Rows from block 6 of a small image colorization model, named by matrix and row number. Each number is 128 + 24 x the weight over its row's rms, rounded and kept within 0 to 255. All counts start at 0. After the name is the row's rms in percent of the matrix's.
Before each channel's rows are labels from the 100 images, of 14848, where the channel reaches its highest value: "strongest on" is what is common among them; "place" is the part of the image that holds the peak. Only what is clearly more common there than usual is listed. The data: capsule endoscopy frames (Kvasir-Capsule).
# convs0: first 3x3 conv (model.decb.0.0.convs.0.weight, 128x256x3x3, each kernel summed), inputs 86-171

strongest on: finding: foreign body
place: bottom centre
convs0.101 103 [129 101 152 141 144 120  98 134 126 126 162 150 155 155 113 143 130 123  86 160 139 119  97 141 120 168 103 164 135 145 153 126 157 116 123 144 124  93 122  99 163 169 168 178 147 153 141 133  89 117 156 145 144 130 138 117 168 105 124 140 128 160 161 151 152 153 132 165 136 127 111 143 137  95 125 102 103 107 160  69 148 124 113 121 134 112]

strongest on: finding: ileocecal valve
place: middle left
convs0.73 103 [145 132 113 110 139 125 150 163 130 164 116 134 160  97 125 111 153 115 122 138 136 117 173 160 148 147 130 127 103  96 150 105 122 139 131 121 111 132 100 174 124 138 107 131 120 175 107 114 130 170 119 134 123 120 118 119 132 144 165 154 178 125 135 140 139 145 142 120 161 102 112 137 106 127 104 109 135 129 129 123 109 152 116 118 113 146]

strongest on: finding: ileocecal valve
place: middle right
convs0.7 101 [127 109 142  96  97 106 119 105 117 151 122 189 113 102 108 145  99 175 130  97 125 165 113 113 119 109 143 150 163 142 120 144 142 125 165 117 157 117 103 122 157 138 114 157 113 134 150  86 149 150 164 127 123 122 147 153 169 125 132  99 127 108 109 165  87 140 164  81 140  83 126 115 148 144 133  86 127  90 158 131 100 131 173 161 157 126]

strongest on: finding: reduced mucosal view
place: bottom right
convs0.56 098 [121 108 128  99 137 155  86 126 131 101 140 126  92 155 155 103 100 128 142 142 107 149 110  76 107 100 139 142 121 120 108 107 148 120 107 114 159 120 124 138 150 134 158  55 163 114 171  86 126 142 127 131 111 104 119 148 131  85 127 128 132 102  80 136 100 122 156 144 157 111  98 109  98 137 110  86 161 111 127 118 175 120 145 119 134 149]

strongest on: finding: blood fresh
place: top right
convs0.39 106 [131 116 122 116 176 149 135 101 132 141 124 109  78 145 146 151 103 124 133 169 130 151 105 181 144 157 104 165 111 152 105 154 148 131 147 149 168 106 127 106 156 151 113 141  99 180  87 137  91 151 136 136 133  93 142 103 155 140 154 158 101 114 140  93 119 142 153  97 162 139  98 119 106 136 159  81  91 121 155  80 189 109 118  59 120 167]

strongest on: finding: ileocecal valve
place: top left
convs0.71 103 [108 123 143 123 153 153 147 123  78 122 100  95 102 106 127 159 114 122 144 108 127 171 142 155 101 132 127 148 123 128 106  76 130 165 126 147 134 135  98 152 136 108 111 129 126 102 132 169 115 109 137 138 207 112 120 150 103 127 129 138 159 146 149  90 140 144 114 133 118 138 141 145 187 139 136 145 140 113 124 172 108  97 129 109 111 109]