Weights of a small image colorization model: trained on capsule endoscopy frames (Kvasir-Capsule), 59.4 epochs.
Rows from block 6 of a small image colorization model, named by matrix and row number. Rows with one number belong to one channel. Each number is 128 + 32 x the weight over its row's rms, rounded and kept within 0 to 255. All counts start at 0. Numbers have three digits each.
After each channel's rows are labels from the 100 images, of 14848, where the channel reaches its highest value: "top examples" is what is common among them; "place" is the part of the image that holds the peak. Only what is clearly more common there than usual is listed. The data: capsule endoscopy frames (Kvasir-Capsule). In brackets: how many of the 100.
# convs0: first 3x3 conv (model.decb.0.0.convs.0.weight, 128x256x3x3, each kernel summed), inputs 0-85
# convs1: second 3x3 conv (model.decb.0.0.convs.1.weight, 128x128x3x3, transposed, each kernel summed), outputs 0-127

convs0.71:137112095121090118163107125136130125071086128120150188092142151126150126126131108113133145103072096119094149082168064120162124116128108149172087145151063144147135127082117148087131144127063119163126090178109106138123076115162093113139107151128095099092102110
convs1.71:117100116142144127114107106136077111110141118195104170123136150046116139142124152099150059087170113140114122167230089105169108141124142069107128159131069157133118119099044131053192133170087121090062151156152081155115151118116108161121120079142132112191080109148073119124088088106110145172148142113101096114089135134111120094150108119089139104157127110086138118156159083117128148131069
top examples: finding: ileocecal valve (27)
place: top left (29)

convs0.7:142140162130096141121181082085058123116101081122135123130133157136133124116105099116095093101137104130170129147107135125129114149150058082089126104121091148139136123112153130180115137133101132133137103125116139148144125151139097169103164123098101078163095140
convs1.7:109113077152150122130050195101156103151098168103185106119176136126126177126122150145168066064147132168128122166164217147140144196148136135101127149073106125087111149142104107085145066136111111140153128104125136170063129153101095119155119142156186164141126160143148205138105127091119123155086124106111094096095156092132121107145135129088122136190140049182127086107123175119113118141080
top examples: finding: ileocecal valve (46)
place: middle right (27)

convs0.101:147125107100137081144089103122143123143077156111112152166150149136146114133139096078141159138061192113138130109073116139177104137192063112153143146131128068135088123167119113125097123089089098079206077141191097103131140112118133148203152182081123195125136104
convs1.101:114131124101065131182170085124061152117133075132117126122168136110123125126149088094119110106072158090135124129137095124160166169134178170134082112157082135119114146072090122136101163044056141205122147118130170130161144168145118160129166137140124077174056121113145154129133105128128125115120133184172082130095113153094118154099132203052139102102151155186118141113069126158147175145168
top examples: finding: foreign body (25)
place: bottom centre (27)

convs0.39:150127102111145142153153138174148132124174177185113169161109158117121132078133122156124101115124129191112153106115058170123119116139101109134142085110133118130151180116130157159143142152092121131187089113083092096137146105030192123082088114094105144094126182
convs1.39:104080088136104137120088117133153143118110173106101148150097089146154102087107136105087149097139158118082110110103114150123127108088128093157074134144129132091120079178156139089184140069136078171071127140133062101080126143059113146113139123074087099120064075123129176134121117100175098189117146151018108160124138149136128156188142156119108143060155142065128073109157112110132152130154
top examples: finding: blood fresh (40)
place: top right (40)

convs0.73:102158128130111146090077100120155190127042085100104138126109122186136140163124171142140112158130178055183113092144079098175113117146150107164100056164107137119120150157112073098151084060144107158156166127171123126146105132157173165085125141153170178114161112
convs1.73:150073124171122149132143148163160160075176141127133098185133176135136123129105146115085107143076081136122110169185121134131134117130144128142100111107109146128104056103206110092128098145183156124073170069097141165161122207160179095168078095121125103109118085109122199123126157105121175134140151126136135124084124090184105135113145159145183119091169113068152120125104150094103074119213
top examples: finding: ileocecal valve (37)
place: middle left (27)

convs0.56:082155158190097125100147113163130128098140117098114161085094142127115121098130119155173170134124092154113129207142125095114161119091102119045133205111102185130174145084096109082106133110127144134120124140099100087097144134074143142118121146105133080073128117
convs1.56:138122147106158138116151185154108093121093182076121204137092166085156063174088127112154152123128133059092148081071059134174164142093081150143139141125156126182126095082087079088113106038104177175173133172142154145124167154121131155154123170104117113159161133120133144089121106126149146095143193102143177166116120125196104159124147113134086124141154157105144174131101152113118165126148
top examples: finding: reduced mucosal view (36)
place: bottom right (47)