{"crop_scale_min": 1, "rotation_deg": 5, "widths": [64, 128, 128], "attention": false, "warmup_steps": 490}
Rows from block 6 of a small image colorization model, named by matrix and row number. Each number is 200 + 20 x the weight over its row's rms, rounded and kept within 0 to 999. All counts start at 0.
Before each channel's rows are labels from the 100 images, of 14848, where the channel reaches its highest value: "strongest on" is what is common among them. Only what is clearly more common there than usual is listed. The data: capsule endoscopy frames (Kvasir-Capsule).
# convs0: first 3x3 conv (model.decb.0.0.convs.0.weight, 128x256x3x3, each kernel summed), inputs 86-171

strongest on: finding: ileocecal valve
convs0.110,188,182,232,233,191,213,224,202,193,202,198,216,201,206,184,168,199,168,190,161,185,204,182,224,196,201,216,196,188,159,244,226,214,191,188,200,227,177,199,173,219,197,212,179,176,187,206,202,177,216,192,201,200,201,190,198,187,207,214,239,219,172,210,230,230,199,209,195,228,173,212,189,213,213,194,175,194,192,170,188,183,221,227,200,229,184

strongest on: finding: pylorus
convs0.19,171,178,231,175,209,188,171,223,181,199,221,189,217,148,161,226,202,182,174,201,181,191,194,234,203,184,175,218,175,190,205,199,194,168,215,206,198,202,232,195,182,181,186,181,177,206,189,196,197,196,192,209,175,167,243,189,214,215,207,192,234,187,196,193,190,193,210,189,215,182,205,174,181,153,232,211,189,196,181,212,156,198,186,198,170,207

strongest on: finding: ileocecal valve
convs0.52,196,190,206,169,191,205,176,196,198,183,211,192,205,223,180,177,199,192,183,164,193,219,169,196,195,189,213,191,185,178,245,191,189,202,175,197,195,226,167,228,203,179,205,222,200,218,221,166,154,269,205,225,233,211,191,210,213,215,210,227,223,196,213,217,227,178,219,202,186,213,250,182,222,190,189,173,205,191,207,228,215,177,204,237,220,170

strongest on: finding: reduced mucosal view
convs0.67,179,191,229,182,200,211,175,174,204,203,216,176,203,200,216,199,228,170,204,232,177,203,231,262,177,196,193,192,206,210,207,197,178,165,197,216,194,185,212,210,185,193,224,218,201,236,230,231,210,214,184,229,235,190,223,198,231,206,146,228,207,224,199,202,204,177,190,208,200,203,196,197,236,188,152,227,250,193,159,196,221,227,184,201,206,228

strongest on: finding: reduced mucosal view
convs0.77,178,174,195,210,164,151,221,195,186,182,183,218,216,174,194,186,170,188,212,239,197,217,222,206,214,209,199,184,200,156,253,191,223,181,189,191,189,224,215,173,177,211,240,205,180,228,207,178,193,190,219,198,217,214,199,192,253,193,198,219,203,168,203,200,212,205,187,206,196,189,201,214,206,165,176,195,199,238,205,188,183,232,220,216,200,183

strongest on: finding: reduced mucosal view; finding: ileocecal valve
convs0.38,209,188,189,195,184,167,196,204,177,215,223,213,208,189,207,186,213,190,168,158,216,210,238,247,220,212,194,205,178,240,184,196,169,176,193,212,199,240,172,201,204,187,201,187,241,183,222,201,198,215,201,232,229,238,217,217,208,217,194,217,199,215,215,217,181,191,209,177,207,167,210,201,196,183,184,233,188,223,177,187,221,185,233,248,236,196

strongest on: finding: ulcer
convs0.44,214,168,197,222,214,191,199,214,208,202,242,159,223,182,201,189,182,202,233,208,228,207,198,190,194,200,191,235,194,177,204,178,204,227,249,202,188,212,191,174,194,204,212,197,204,203,190,207,234,185,178,208,182,211,191,226,245,201,191,228,179,170,199,229,214,183,195,180,193,180,219,195,195,210,205,223,173,223,233,201,188,191,188,216,197,164